Rows from block 7, named by matrix and row number. Rows with one number belong to one channel. Each number is 500 + 40 x the weight over the matrix's rms, rounded and kept within 0 to 999. All counts start at 0. Numbers have three digits each.
# convs0: first 3x3 conv (model.decb.0.1.convs.0.weight, 64x64x3x3), inputs 16-23, a 3x3 kernel for each
# convs1: second 3x3 conv (model.decb.0.1.convs.1.weight, 64x64x3x3, transposed), outputs 16-23, a 3x3 kernel for each
convs0.0:503522473470444466495487508536499482457510529506448477493444439510453483516492522515524487508483526525479548564522504473498582513587474522564466514514455462533552509554487443500511490455445425531513521492464482509476
convs1.0:467498514554542517517462528532467451542551525466543484498483461480521485547509515499494509524496508499481504528514469469526487530538499494464510602439491445498480498489485486538435506411503496459499525490456499535462
convs0.1:511471491436495550517498515577505526511475488492500498522506537566486396568491464447539473546484454505470542562448457473583543449508555471542486470521464496468476510492515497463525591604482548510573405431542471482516
convs1.1:467425537517537496535472502408490540514498550470457503430492545470591491474510497498521461402529448507538479546497501612513513579465563492416594479511451493462529441498408483566552534511532468490481496474551531487534
convs0.2:473540419525510579679507555499540488440492411521534536432646496483423555501562494465452579544553475442602528462547534465556497533435498513484542482524447535506493538454514536490515488623639462444412578541385460317507
convs1.2:503548516541457495560541515472509459485499501527397511470610628520616432606532507469523536484443509508496497474555587480528535562598448536480450501502492517474533454476429514538469494505508534487549516463436534549425
convs0.3:528457540504465482439629503550489520396506557552490476546618432418520477451562527448511498463575528529490512479474483456518515539537551572551459549535508473457557463479506520490452594547481479487536495546515633454620
convs1.3:537480493386513480449553508474498506498443490497584543516514583522434538528449567482475524492363472541540506456489623442559540477449564565525450466445462432472416478477502499531570479471492525484500521495428503411547
convs0.4:528554440489499455526462565483495521495475491491519469475476475457504500435575539529569436541525506535435499539436421545594466467557542471468461467521447509506560454491472486431489512500444539551507536479442486539447
convs1.4:487515498493507500499503492530515390534500459535541490491567538545443521521464491525526427492489402475433502485465481543404461616534521513531521440441521484507479529580527470542505525501535511517508522496520481482512
convs0.5:473441434522562465493526504450484537489530534512537506501454429495501484496593471497482523497478499513534482539518477463587521488516511505530370511462556507461488445499477495457535494451510460544514542482551563545465
convs1.5:482535468558504538525554458476522522509536565568508505515505533478617504459508440523460484451585504535469464518522474504477475478508493559600486526611507470479532497506491495544490478515467572477563456477466449458507
convs0.6:476550502489499469463562532455429548506476543452479439526535462516509429504515504512479481530493507458495487520409493487555531524602479497488539525453534504507531511575498506458505547414479425463522429538522477582550
convs1.6:457481555508486508490424493520489476502545502491525482570510541548460516478498476567470530480447508515499480537379506499470475489522531505465524508512487422490492503503520486559502459478519532469520473464532500425482
convs0.7:505433510494528519449431459535495457513508460505532535501511472462479527501523485514499491525480472566571492541475504452510511488497484471409537445583429484461473538431455549518508552485524584553582425449480441583613
convs1.7:496485475535498433463493464481538500444461527477531480450488499499533520543493489492488516486455505530524490482564527514454462526516498548531570546435502575554514474503529504435478436479499479521545456504475459525482
convs0.8:521506532490484548518500500519507516466513418519489465536472503532534538492439532501480504485484555531517465562461536491555453502482493530538475562613525519498466542483479500508459514530407464481564523487456476532612
convs1.8:545477498444549568533493500502476467536507490529481544493458477546507455501537458513483419455482465535474549516516498534464509494515507455481530553434502530439531539485484507455492499476463560428531470473506537608426
convs0.9:491459562512427479483575415607478465501507513461568469465527570519564500449401563448469569503474466483540554500516503441549497509496474530523508557399467485500452458489462475480567443494481469487400496480442529470502
convs1.9:490543522495554514482504514541465497500466434527502496383406522577497513566489506562443468568512554493487444502548468556553500468512471541555509560455430494479563492526476444541443529533552472436475503503526551491448
convs0.10:506470453479463485539534479441519429522561457515461490510558497479430564535541543521525458465485511517465539530459541503512510441555515499530517504497494535455475520497454485557454477514490533488495432476561413547385
convs1.10:461470462527563538481486523532520505528570545524548552449525569515487434499454499539540525490466540515468481489468467550449529440496458521506557491467497501516488546496495531464498439495549480524509475486462494522515
convs0.11:522542548463505473501515473574452457505485457525504437473386427578465478477512525447493544441455529581478465557533503496541537492525507513511488501456459473429449506525542396426608423574575462510501579455393519477371
convs1.11:531532449520482443492513461502523525495513559473505547518516455467509503554564539528544487491561525482481479491488483457440544490454482569509534538541449464558549474466555488560430504539488444504465555521472521572434
convs0.12:478556514535451497530501504542527565478497499513479492529528529495451462481555507472498489518545535545501423485478506470567522472535435505479522430481522515482515575582526519467498513462540435474513564583609524478423
convs1.12:508504509524469580545537458441523486532516479518484451494460509555542496512524465467540521538498520500514479547420493489458503461482490503496467509479546478487518486526495522524471488461484516460542504565542515484491
convs0.13:492513432479435545510462515467504459450445551529536465446461463520566567540514478522469543453437525545540492500467534555513494522506489515548511529490456481481564525466534491484517551466467514535484502492452529459517
convs1.13:437523458483533492477525550562506486486474471493449500530466447445532512455553559444484488515517481503483520526522492478428390487493497486497500492486480521510522473502515539516505526521536553424500492469466520513472
convs0.14:403500514596454523523574538541423450560555455483446501544322652598597499585514496562570479480412517516526494485529516486468543502454463467501477519486563430484444448474457556542504427466508546525446490406483581474292
convs1.14:435480524533568449522464537526462444469420580518629550512496479440479492462527600499429477513529459384443490514575493467420448517470536477528512529514505454496519482536502457545527526435485490457518496465549544493489
convs0.15:559459472489499459482454527564497493460513401482477448509559477506501474500485489439391500563546472439539540502549465522493539468448569439539486489474459436485458495523472521515462519552522477485553535481519478517519
convs1.15:509498488460516499472561507546455478509507438544472532558424394485541552530513531462458534485435457499471451552437526488402523474445482395561605445491516546535477496525446510542407485504493523554491415520501455594498
convs0.16:517582457533486485564446452571499577506433486498502431542507580484405535571496433509550538504549466494463439509470507472529507520516481502470552434350562506500619518462506530478476520553523374447474462525433395445506
convs1.16:516572487500523548425489536459470497486483468459523446498504521550652514473490511477507495464514523466557507485525506508530516498486556470505431481499546522467466490472554548503463505502462498507495530561585483559493
convs0.17:460472622477530512530474423540481495471476526487529494489464521414450544566451505554446513455542501410478516508465509498546494514520443470478510567467497558519482486524480467503450456521459480539428490482521494421475
convs1.17:591541497532473524468508521508485506496526548507461437497527492556544445453499544535516523493529540488523472530537482497472577485496492502525502490509440488519493523467498496543494543495509534516545426534527475458493
convs0.18:503509480419544469504426495571481492574575560488472515511444473430500505505506482458472543474572481481446498573437463454506500487526478551495461453534539474504524560512502449515477502416520523479469466529481481470477
convs1.18:525534513494501518601442422432503505518467567451503425500559463494580453545483477522507580473494479478439416523542494503519513465509569477473479529523462505543522452581511548552430518417512456514603472505482447504551
convs0.19:507518511506449479542548471465581473472522496529534490519421538485548518515510501470584413541500550451531512534437498435548508497448477572457542554572541482511538533519520465501553461481562572528473542463544502474497
convs1.19:551488484461568487546554487534498474452557550504474503423422545508554526446551477498522433483526577533487501536488418560474565515516515470524505533516467489558472472499475490584480518455565447503522520464466517459533
convs0.20:475511475537490518568512458506497429483495536511478536521417482456483506455519534467540451442562457494552474483505519508503531501511465492510469505539452571556503507532516422517580528517565549458536460503482476483587
convs1.20:511483517563477574435482498415606519573586476490512496475447499468497441523566436563462520497550483547486463565437552501470476493552463518508458494485412447502501481523507538491495509481496540528464496539454490508481
convs0.21:504541571479535502578467473460475407478595542519505389529509457528478460453471508462524447493496496509473538416494465479488550550530478480525536478449556555456521489514439537510543402449560500476571510545455520524527
convs1.21:480538519479473513528476579545562478574502521453462499435514511565532506413473550490491503421554508540439494529547458497536497555444529522505561398478530517557545514482539472505476541491393565554535520471421441506478
convs0.22:523466506564449509475506433510499455615373485456477571438482463544493478392500527492555542489438490508553515513472514455544543505521447500539520522526457488538518472512438435430472494404543480499511541482531488488519
convs1.22:538560466559589518532553529499453519450502517545586509441482609531420507509512429506557545515479426484505490440506439459456482553617526588555497462526510480507589492446533510529441481552550537490537511596488479547438
convs0.23:504488478483573548528451514550511444535557615456511487506527462517494534531518461449528516528501485491501449502534493511530524427510475436529493496533495504545504453438427476568497454471477515489514679509550515474546
convs1.23:479429519464535436475497457554528529485396492507459469458468416550437509426445559497521549506544556490454531438540513510519470473467479460518549459547529520514555491525531415490501571486487565403515469453473485529536
convs0.24:499536529487457538478438497456501484493558521459543449503543492549494448471480461499529489519492476585487462510401512450476577469525587504536528451547514474507435519514511479461535489514506455483457490483515520489486
convs1.24:527511462513436488468550498532556547495572489524475532561506517531518463538529517459494511539520457507516538414503506440547540480524486501459531468485505566463498462481511463496474519510518501484488469488495526522514
convs0.25:534476512446512457496495515419565521495494494537571592426514506507466463440528545496465495390509501567536503561480456437446473462587546497424475460507440505549438458541508438536525445474568533545499460484482419501528
convs1.25:512450475465534481522528464429475476498538507552496531529559527534527494480527457445444509492547482480522513443460513512628540451507537596521498480485471534489511467459548487529466444510518496454487519563469481530501
convs0.26:492543559435508562504475564503491429472541529544517485472539469545521415548537550504462542443549561465478550527490492422545600473479519493546474573412446502544390470490497468525573489485404488543515469481436514502555
convs1.26:454491504500465535501489435549534497480572627407517565475485502435561530522395480463613523467466552473504553502490463429532630512498506580517412499518429561514555513523486507487517514546473503513514498454495570494483
convs0.27:485565521420500514512457535509476487453485491514553494479519578435484588440457518527444506579533506527484538540533503493523491539481507466505494488381535506514495481420420590464434540544453506502506489505412485571541
convs1.27:464559536525469560472471527538516456531541503494467502500563469505529479417535514539518533500423471507548521511549495510488485478476507433476502495520547532480525476473495517555459437490519485457490539515566484520491
convs0.28:466536538544377526568511512567509455479521448461489556538511572458485491479561494474468506561467484559527499518506479540543554510527484503552457450518486460487431574434483453486515507526515422469463460491495455485545
convs1.28:453502509538545512495520576520486449467488515530538453551528426470495526546547482449476480482485523507421439513531507465501433530531484476456481524493504472544460462461536511508501532410565482501532502569496523524552
convs0.29:459495530561506551544513491415490422447486511469497510468521430478505403478548457487440524493561555554556483569514550530494499481509484506537532485436478496458502443514484562559500390491504532540441455507484398480565
convs1.29:516489469502462446490556527497535481549522460499527482517409436539438547483544506518454522472494539521482516524475543517548463489545531467520488538479491546510482489528498506522491497436526525517525494530472510473480
convs0.30:484523532506480443528506483484464470486513483483529505465491478477489433528457441469472470485456477526482490541483458425552518551488452520478488480533535491469480489508540502490526472433520482541484463510569523512494
convs1.30:509539448493540433430565451506502489431467537557559490523517419582526524494476436502490519567497484477549506473474458487447557492433465534489537499535479433461466516536538517542528525475568489513537563493507527574477
convs0.31:535519537495518487568497447501541484527452499538443525506493479439486471500480485518531458554570519554483500493515492462478481516467469499482531549467469519497524535533481509598524560469608487436543587504487493479504
convs1.31:535499507525488445521473507541570512484519566560495530510532542503441479529533527507468534535486512557487514452422472560575472463510541530474513533487508474500450513505527502481528485561468535447451620509494486517518
convs0.32:571457424399595479407502512568482532512600506533499494531486415516583450493587463504551512484461594523427529436566482515486558488501575561446566471502531523417543560484517425507480458481506477517533583513574487589532
convs1.32:445451449475438472497535416435548547484485515458411499525563409501456502556453565470518465520487500533501532439489511501480493462485419459450492396535473547497512496437492536504524488588513467453546503470457497518464
convs0.33:399481484543548455483511527515525485563472482387516508488533525457543439531508511490510497526514547511508471514524469517506535543566473491515483552577432471485477508482565523465505506573488527491498494509501463471643
convs1.33:482538558478483495534490519475444510544490438497492504461516600494478539479482539491483593504492504456523540477489488497497474497560447548466436581472474515506473489430542510573483542530480567431443434534493484544528
convs0.34:461462495544606481492487496562563547453471513463520482490422478518491538559475503543509518448482511611509486491501506480500513543501435452484448573540548502449482462515472508463508510525444485465489505504515514502501
convs1.34:551531534486460562445564509525436419565532478506485493558492484556446544507493541508559565581403522553482493457494463536499584517491464442493567459461535518458469475593483469480503510481469536508555484493487524506499
convs0.35:410546489518535476372540501522527412496583466469445489523550347446539500567581473531517551479465489472451544528579435497511573553495425431465482463540449476512634475514451513493583428464469590535526462504554467471545
convs1.35:490510502496504504484498470547509492500550491505471433490518475532493547531516509547529538475509521502434485570493457471508503529419435473495483498441521514488535501492483450505522574582512502525481521434526541488478
convs0.36:559508457482442510588534501466461496448565496469525473547497535473544473459466459487476495503505462485500509493521488499525603516552442552508492470400481474499519448430459495481428513450536469421477520545562441515470
convs1.36:477473399536466467508483471521534502498548519509486505444568626528460462477501432503535535505498541515488535517463484402508478539446539500514498496543461471500483522511499507514520501499487452488540524478428494482552
convs0.37:463426516535522488409510560469494532491458482537458503514438520448403522447521490552531419494469489505482469542474433493495540502500493513534544458511588490480586445489540612510477527489484470482576520474445688378504
convs1.37:563520447535410460578553522481532525404616531486580566468671549462558493600598507490563501467611498506484459462577518521512571409578545518492427510485479483498503538473468485501497508526511481424517542469521469453436
convs0.38:500515474481492514488468507522494527536468498491520513523493519487439562542448497514475500507513437403536512565497457521521551485488489490537500517529470477532540490525512541527482523480475508460466504491471507536515
convs1.38:415549524507445577480508482476559498499495437503428501468491546503563469500424530568463497457600482480508467410504527643551425479538428501547523542529472518499479514457489527509500505577514514488541519484546528514502
convs0.39:511468503514509558410542503472517536509457514503560482526535500518588516541512448514484568473449563560522474478497548483496536517554455488399551512470533470463503518446491542569468455523485568484450462510518489559613
convs1.39:472505503507491484506552498524503563467479514488514514458389528468560521514500483472523451443517541551466535505503571522550476477552508539616510459528505530447471467483421535529489490468521553451505461509518546493436
convs0.40:472559502445554451433522455480487486520497541495506493557509512494529586468492485473511534488459482516448481526480521504549517436510485511490497508489512453558526509551590549473532419398472544533561436508583510552486
convs1.40:523470526543472562478442500477526519415524480481558470475527511462455479502489489496513425469473432506511502514548551460438436439526492490437493508530520507486513483527536534522490439398567488530556480446502514508464
convs0.41:512460498549538435488537519471514581523494529566591506390500600593554536501525523487479591478514464532564525602477514420587458549479463439420518418537492458522513564508468586546482527457525537489546479457579615488457
convs1.41:551430493476474475533495448496510588493429475391561587452487486497438489439475450408520458478493503574554486468507476538551492495495541529427538547573497507435521442520439480495527473424502416430541524516497461490518
convs0.42:532472487511502460557483499449480534545451535463438545536498510512454570441492490545484466533558451570455484485578494476558498452491511504432454495485578547497486465529500493407452555601410482526525489416530504468532
convs1.42:503522456553458446502515435499559536418446488445513522446556451437506431541493483505484500481498501465448464492525493569424444457416476570514511450567470501517574532452515470523506479494529510495514459528559576466484
convs0.43:497465472474483533428500466482526477520461529541511449471547554489487541465433469505544522463463489551498543578529513510516444509515452554529437488514591470503501555506556439452524508518485409460463382522503470390442
convs1.43:529470562475506535509507496429493548507475553506545461487475526513420552447476539508520519538552441534506478573479486484475496509483466496510520497463520461498527502486468507516492466478512481539513486464538479500539
convs0.44:504487461521480484531564521444511494475466545489484483535507461446494458462478482478569493525503522463473439500461507504568528485566462476530532533502509529521485514485519538495485531485526572500457513520471510517536
convs1.44:479445476478468492574559508424546433480515516535459538461465447502532495457516524543549502504520496426544503524476494537562640511422478494451476456501485542497540521515546483541452516492539490525501434519529515465464
convs0.45:533487526503550472476475457513543527448535511492430510431543585652530526573439529486498519504504469498535557519470519441457546570486464515523526473463652498446442524518490484491544604557602442476520645504560502490454
convs1.45:568509495508472517542631522539483547505524421624542485535511460525465498516362404487565514535509464459517479520528540544530520480573501450584524519360504464447529464524497529497577484480502476536463533466434513475438
convs0.46:525446437528521552511526550507450486512437616470543466534494493474449637581511550540553514483530451429411507493503499526520498486458487504461458526475429527545519501533532436546501460528467475468495489403416517520503
convs1.46:461468480527506509489530518473465519487510494526476504492428485512451548497562488503487481457523449513501493458464571497480464493524516552439489504442479526492541510487480441545518489481514451499551479528470461498495
convs0.47:451528509579407539443512458421456597525587416530517451467432526526589452539469485490526548527385523438580450503359608454703410574470475464431606527538436483508525499486617467459520490502435413547511551513476478537474
convs1.47:556487462400481576534468468496534441493524585493574458513506454517486458508520495484570490531545535532503450475478415431542555474552521483475489483528458489527461500609509487656625526498478515561476495556539571446494
convs0.48:482528543532452478585473490464560534521431430440508520523480527450502577414526509520494417470530498545523502544519456557451466543453435416499507455497538590509471419515559440476559644569418465551567442504517479530465
convs1.48:540511473534526527507498432499518541485465493457490520462462545476450552529485546492515484535494522528528442547529447570578429510498454499502472481408544519491533500477512445538465522472500535522513442480595491429463
convs0.49:516508502458507512475511493492539497519492443526497562435504606526434456532497507496485501528503495487507454494472516474566458522538536565513499413528426518497459473464561488542483426518485508505569518489456501469579
convs1.49:481495524506476485507478502466519536485486446561532543457561493575519444473520413500546518542488464492489516510454518531541542375506521529513496540406466544551479484469531487470508449498513512539487454412484450478570
convs0.50:525486481501398511491568493445579528466520559485438569503472409484446515489443501572460478467529489459517507511533523522531520441495430506487481540463541559523515466476457491527494530498583489534517477514542549456497
convs1.50:468544533499486517513440517536515389513524468478478551471488510513438464629493462469420426542515452548590485534471439543496402469555490488428469597549447443475489470464551524493492474449532478513526439553627510488485
convs0.51:521483562479447500461518508480499544536501476471545489483535492485470447533500498508455521504474525573558478535585529447494562431487474502457485512498408463485461473488495474513497558539500483491482535511424432542423
convs1.51:507536479531517562445531463455507487507425504493491569474543518517514577500496506543446516500476462563522593495536493429430552454426456494519489503400503485531517553520531500521509463496495516531492509476399441562529
convs0.52:506508538479536477505549494474499518555492540502469581506484479510523529494505509518463505472559470443501525472484493456521539462491488492482462519530498560507499550469499488510527530538487545532511520491445529540556
convs1.52:486496539488485501465446525505496519482576473519506500515506516505506490485499428497504517488458515503497464492581496475502426501546510540536498464471567475491526478477521519497547445510444450510471545519489508465525
convs0.53:526486529541533489543576538513559571582583571539518530566505559634604490561487541497517516536478444485453480418453479470512415403390530467516532472543484528541447482463524550462395566447511612482478475568618545481480
convs1.53:471446498464524498544487502452501510559547481547549450465502482496517432563528499501555460469536485519498510557485490561537499448542500567528519540415497546539504532495468483468548539455505514490483527478483457498530
convs0.54:492481471524504512480469515546487471471450476559494564423557563513551462444483447490481529510508566420473552489499454443502471477537477532561514541554493523505545491570514480568538528479475479491502574489490461557488
convs1.54:469503541489508462536491483540464475475622509453484459480513516499503494463480494452508459506538498469529463491483519496493576497525528522468460538509496514565527510489507445435524525554528486467497500542503461373529
convs0.55:508511474459516513502526506485399522462520457570487473518500506451504505504460526493531532489488507553497499503478499457523444459445486480485552547516526483470527531476537563465499465456501538486516551512507496515472
convs1.55:543511488501428520472509547506476557522508493491496504547447482417555618536513430485557480465503514497476503506490485466497561427482393569517499564514505543452453489582428510474552492525517525408455508471432499517519
convs0.56:498487560448573481379447525495470477454460493485510453459517494455492494526439530465538562488490508462497545547497452517522480492539477557503508495533562423495460506491546463433520508442548522481438490460497465540468
convs1.56:531511532532466538464517527500530473440589514544475437497603534473474528540492441474509483486481511525449486529495469502506458488519465462440530449504434499534459523486545548480470524494520466494530482513515541456504
convs0.57:449491458476464419503536474503474586465525387424488545514532511562469361508491479456530446546574415498543502536417444440573448477509537508535427430515528453561470456565472509494494501489546506466501550540448527451508
convs1.57:457543485465480468573443514480446518504516522473534538454391568509520496427519455509495505487545468480542534473464488516547520517499547491517557519567545548524573528456500454527506557523531515515475522513471539485501
convs0.58:468512501485512549494485498481517442552523452482493477462468517468501522477525478488486443496529548502507522497498522477495460496473482466429474516474516512516481483531520476593541461545494530523474491524514461490441
convs1.58:485518567519436538514497492495465489483499465523495483550423541537560546454456476522493470488457519532489533467476505515531453524461475488516426520506541496473459530456509480480477480507560530467506533459515517507543
convs0.59:507501498467512468515486553506514533441523518454506517527506441425458483508480485540489505540472511490495549567530528505517433507512394499504475538472478496474509441458453486464526544473498625514547526389539532619521
convs1.59:486550430526529473507459530514437509485478619497522448490556518535467481522484562519522512477543412487467537570507514567518536568512481467500507498524452498443457568503591508463530534448532502486531503500511475490485
convs0.60:523542495508487471500481510500527532490491501446489482500450471513504584460472497523502533518533516472494530485462538509577498494500522539540508486499491500551540490527554569446451535522488460522511483524460469551446
convs1.60:528596499556448467487526506496506514511507498479495495546486525420514435527495502438477513508482444444495469444478541506413435562486532531503487560492468495498501505451481498520489495538517456436500491559452538472570
convs0.61:500526469563475532428498549502520463533519536520496537497479454481484513488519510527499520528490550472533500530464487456556496488506514497488500518544488462578505527541535543460524422510467498492499505487482478522505
convs1.61:560510481476472515527574556537584561504507466469462468518478458563468502478485491525463519527525490533579524470615515429558464547518514558479457498587446480450466401513509462525519513538520491420507507447499515476465
convs0.62:525497458530490433507455540477447529469516501520489550506444537614557578472536512499522522560478462566547454488515542454505495448502541452521508517491485524523458583543456496538454541546467501527475445483498549510476
convs1.62:537456465475478523543487524457475526445510541478483532452538534340475545486533482532471435475550502482452504506357494554469468484531512436597546526526429470491468461518586567444492459431596455508557475485534495483503
convs0.63:511541480519535494533440527497457586560457509611482518468526502517488484492510543521525458500470546389459531481537512483501436470466513512550513512466499506450518499518441654495453511598457574468494511458493589467505
convs1.63:486499535585558499450458529542500506515495428504516444493503492475462552557562541562478610559438516495544513517506530508447541487462508491502536516525531399440511634479453487466454458516521504521504506556477445497498