config.toml
objective = "flow_matching"
upsampling = "nearest_conv"
lr = 0.0022
eps = 1e-08
final_lr_fraction = 0
Rows from block 6 of a small class-conditioned image flow-matching model, named by matrix and row number. Rows with one number belong to one channel. Each number is 128 + 24 x the weight over its row's rms, rounded and kept within 0 to 255. All counts start at 0.
After each channel's rows are labels from the 100 images, of 14976 (inputs lightly noised), where the channel reaches its highest value: "peak at" is the part of the image that holds the peak; "strongest on" is what is common among them. Only what is clearly more common there than usual is listed. The data: capsule endoscopy frames (Kvasir-Capsule).
# convs0: first 3x3 conv (model.decb.0.0.convs.0.weight, 64x128x3x3, each kernel summed), inputs 0-127
# convs1: second 3x3 conv (model.decb.0.0.convs.1.weight, 64x64x3x3, transposed, each kernel summed), outputs 0-63

convs0.31 [127  89 155 122 147  99 138 123 115 105 119 133 140  93 155 113  73 121  94 167 102 114 130 148 118 125 151 134 118 113 136 147 161 145 135 100 165 142 141 109 132 130 146  90 106 113 120 110 154 119 142 106 144 124 134 127 106 101 156 127  96 144 119 152 136 119 145 107 138 141 135 132 140  58 147 174 100 104  91 121 131 153 172 127 106 130 129 113 157 131 130 104 118 163 111 104 121 134 201 147 139  99 148 114 150 148 127 109 138 104 115 121 171 117 133 139 139 223  87 103 114 110 141  88 114 132 146 168]
convs1.31 [142 131 138 128 145 113 118 141 153 127 108 109 128  95 137 140 137 110 109 112 176 107 133  95  86 115  99 113 147 124 105 129 146  95 137 180  96  80 110 138  92 119 149 126 113 162 121 163  96 131  91 137 160 123 139 178 135  71 105 115 146 103 143 153]
peak at: bottom right
strongest on: finding: ileocecal valve

convs0.46 [111 129 151 136 154 121 124 105 121 149 148 110 130 138 177  89 112  81 130 116 169 135 127 127  83 114 127 155 153  88 140 144 129 150 103 153 143 114 109 143 115 145 119 157 124 142 121 117 128  99 130 135 145 124 140 132 154 143  53 130 113 123 119 121 169  95 140 143 167 135 142 147 109 121 109 114  76 131 110 123 171 129 110 172 176 120 161 107 120 105  76 101 142 119 113 128 121 170 102 108 109 149 149 113 165  93 149 152 110 114  96 151 131 124 118 101 169  59 155 121 107 151 138 161 133 146  92 120]
convs1.46 [113 141 142 116 158 104 125 121 169 129 130 119 127  99 141 128 167 161 138 114 127 138 136 125 136  77 158  64 117 115 169 158  91 113 121 112 129 177 139 116 125 162 128  86 128 151 134 115 120 172 143 104 132 117 133 137  99 162 132 146 111 121 124  64]
peak at: bottom left; bottom right
strongest on: finding: ileocecal valve

convs0.0 [109 137 140 135  98 148 132  91 128 131 155 168 102 141 136 125 101 111 149 110 117 133 121 122 128 148  83 104 130 113 150 144 129 148  96 117 103 112 143 107 144 116 124 126 153 136 153 132  79 131 145 142 188 156 113 154 122  97 141 158 132 135 162 136 117  77 111 182  94 126  77 119 137 161  81 141 110 148 160 120 130 107 134 124 180  99 116 129 118 118 103 132 134 127 152 138 143 131 139 151 148 105 157  90 134 154 184  80 132 165  76 123  80 122 129 138 116  93 149 119 120 134 140 141  91  82 112 160]
convs1.0 [117 132  67 120 102 128 153 144 112 103 114 123 113 144 115 154 145  85 176 115 104 116 135 144 129 126 134 152 111 129 148 100 125 154 132 109  94 172 112 106 136 156 126 159 152 121 138 134 144 141 157 109  72 165 112  94 100 175 120 162  89 112 113 124]
peak at: bottom right
strongest on: finding: ileocecal valve; finding: pylorus

convs0.8 [119 118 142 140 133 112 133 148 108 100 103 140 144 126 149 147 139 118 125 167 117 111 140 171 130 142 145 124 115 151 113 103  97 167 117 138 121 118 143  69  99 117 148 156 137 130 139 113 129 149 136 106 138 118 143 150  73 154  95 151 119 221 113 152 134 115 129  96  75 118 102 111 135 143  97 141  90 141 132 110  81 174  89 131  89 132  89 133 150 107 129 115  96 133 172 112 120 161  94 143 105 152 133 112  89 136 127 143  89 112 121 102 168 128 100 137 122 150 125 131 170 144 129 117 131  98  89 122]
convs1.8 [158 133 120  75 109 137 137  79  92 113 131 174 102  73 137 103 141 129 131 133 123 110 173 125 138  83 142 135 141 137 105 105 123 152 104 145 101 171 138 135 150 140  85 102 152 149 151 134 137 115 136  96 122 157 118 135 165 120 142 134 180 141 137 126]
peak at: top left
strongest on: finding: ileocecal valve

convs0.27 [130 132 111 153  98 130 126  94 124 127 112 116 153 139 166 113 104  73 153 120 117 143 117 140 113 108 136  93 143 127 107  62  95 134 131 127  93 113  97 153 125 125 147 140 154 127 134 105 127 130 118 139 135 116 147 120 136 150 131 131 105 185  95 100 131 155 139 139 126 135 184 122 107  87 207 111  98 129  71 124 152 175 129 152 139 131 188 119  93 120 129 120 141 116  95 141 150 103 135  95 101 141 114 105 156 124 142 138 146 125 119 119 127 151 156 116 143 142  98 116 150 130 138 115 119 144 204 148]
convs1.27 [115 123 108 126  93 108 170 168 128  85 114 110 122  71 143 153 120 105 147 152 150  79 112 110 154 125 156 114 148 162 126 168 101 145 148 114 103 126 123 127 173 109 142  81 130 142 129 104 131 144  93 117 152 150 120 101 120 122 105 134 114 114  94 165]
peak at: top left
strongest on: finding: ileocecal valve

convs0.11 [122 133 116 157  96 128 123 176 103 139 137 152 138 129 154 115 126 207 100 140 107 118 167 117 115 145 143 112 139 152 149 171 151 134 103 116 176 117 131 102 124 105 128 110 183  89 130 142  81 136  92 135 119 108 162  98 164 107 172 111 194 123 101  66 160 147 128 137 117 112 125 134 131 140 107 119 105 126 170 157 108  96 121 108 125 140 121 147 117 106 141 122 102 140 121  97  94 125 110 162 148  87 163 117 127 156  91 117 137 153 125 156 130 133 102  97 127 116 126 135 111 137 130 130  96 138 108 125]
convs1.11 [ 99 147 127 146 123 175 109 141 120 151 108 141 131 123  95  90 105 168 197 144 116  96  86 151 142 162 136 161 133 124 102 124 127 111 100  93  98 133 137 150 132 136 108 165 125 133 136 125 157 106 103 159 122 137 115  93 133 130 125 145 144 158  73 111]
peak at: bottom right
strongest on: finding: ileocecal valve

convs0.41 [126 136 149 148 121 157 114 149 150 151 125 156 155 114 134 125  99  88 173 126 102 125 123 161 127 158 122  96 155 109 142 132 120 166 124  86 107 120 125 148 102 100 140 144 112 101 156 106 135  91 108 117 122 133 139 181 128 112 101 149 103 101 118 131 106  86 128 131 101 185 110 109 121 172  92 135 110 177 134 120 165 120  94 133 120 119 142 135 118 107 136 116 147 131  97 154 119 140 134 113 125 102 137 136 146 134 182  82  63 109 140 123 126 120 113 104 145 102 130 153 124 186 110  93  77 144  82 146]
convs1.41 [125 109 122 109 104 145 174 176 161 111 166 146 114 132 134 125 117 123 111  76 128 110 103 109 156 166 139  63 159 116 131 161 127 152  93 138 129 173 138 125 131  87 151 129 147 122 117 151 156 142  82 124 144 130 137 113 125 129 166 131 102 134 107 107]
peak at: bottom centre; bottom right
strongest on: finding: ileocecal valve; finding: blood fresh

convs0.3 [ 98 119 125 136 134 112 151 124 117 105 104 138 159 111 113 140 105 139 128 143 116 127 132 102 154 116  85  93  71 108 115 130 129  99 148 123 116 119 181 137 106 120 160 186 125 168 138 134 105 113 139 134 123 131 114 124 102  97 182 135 114  89 117 183 101 114 126  98 123  91 118 115 121 119  92  93  98 121 134 119  97  87  50 124  91 107 151 114 142 120 139  82 144 167 136 100 145 116 165 103 149 111 127 156 109 138 135 127 143 117 113 165  71  81 125 136 135 130 144 144 145 115 119 121 124 118 153 146]
convs1.3 [107 157 142 148 140 168 115 101 108  96 115  97  56 155 170 133 102 126 109 105 144 123 108 110 103 140 141 113 122 163 150  97 134 123 116 127  76 115  96 137 170 100 100 115 122 169 134 145 145  90 121 115 126 128 136 116 137 105 123 104 137 101 108  92]
peak at: bottom left
strongest on: finding: ileocecal valve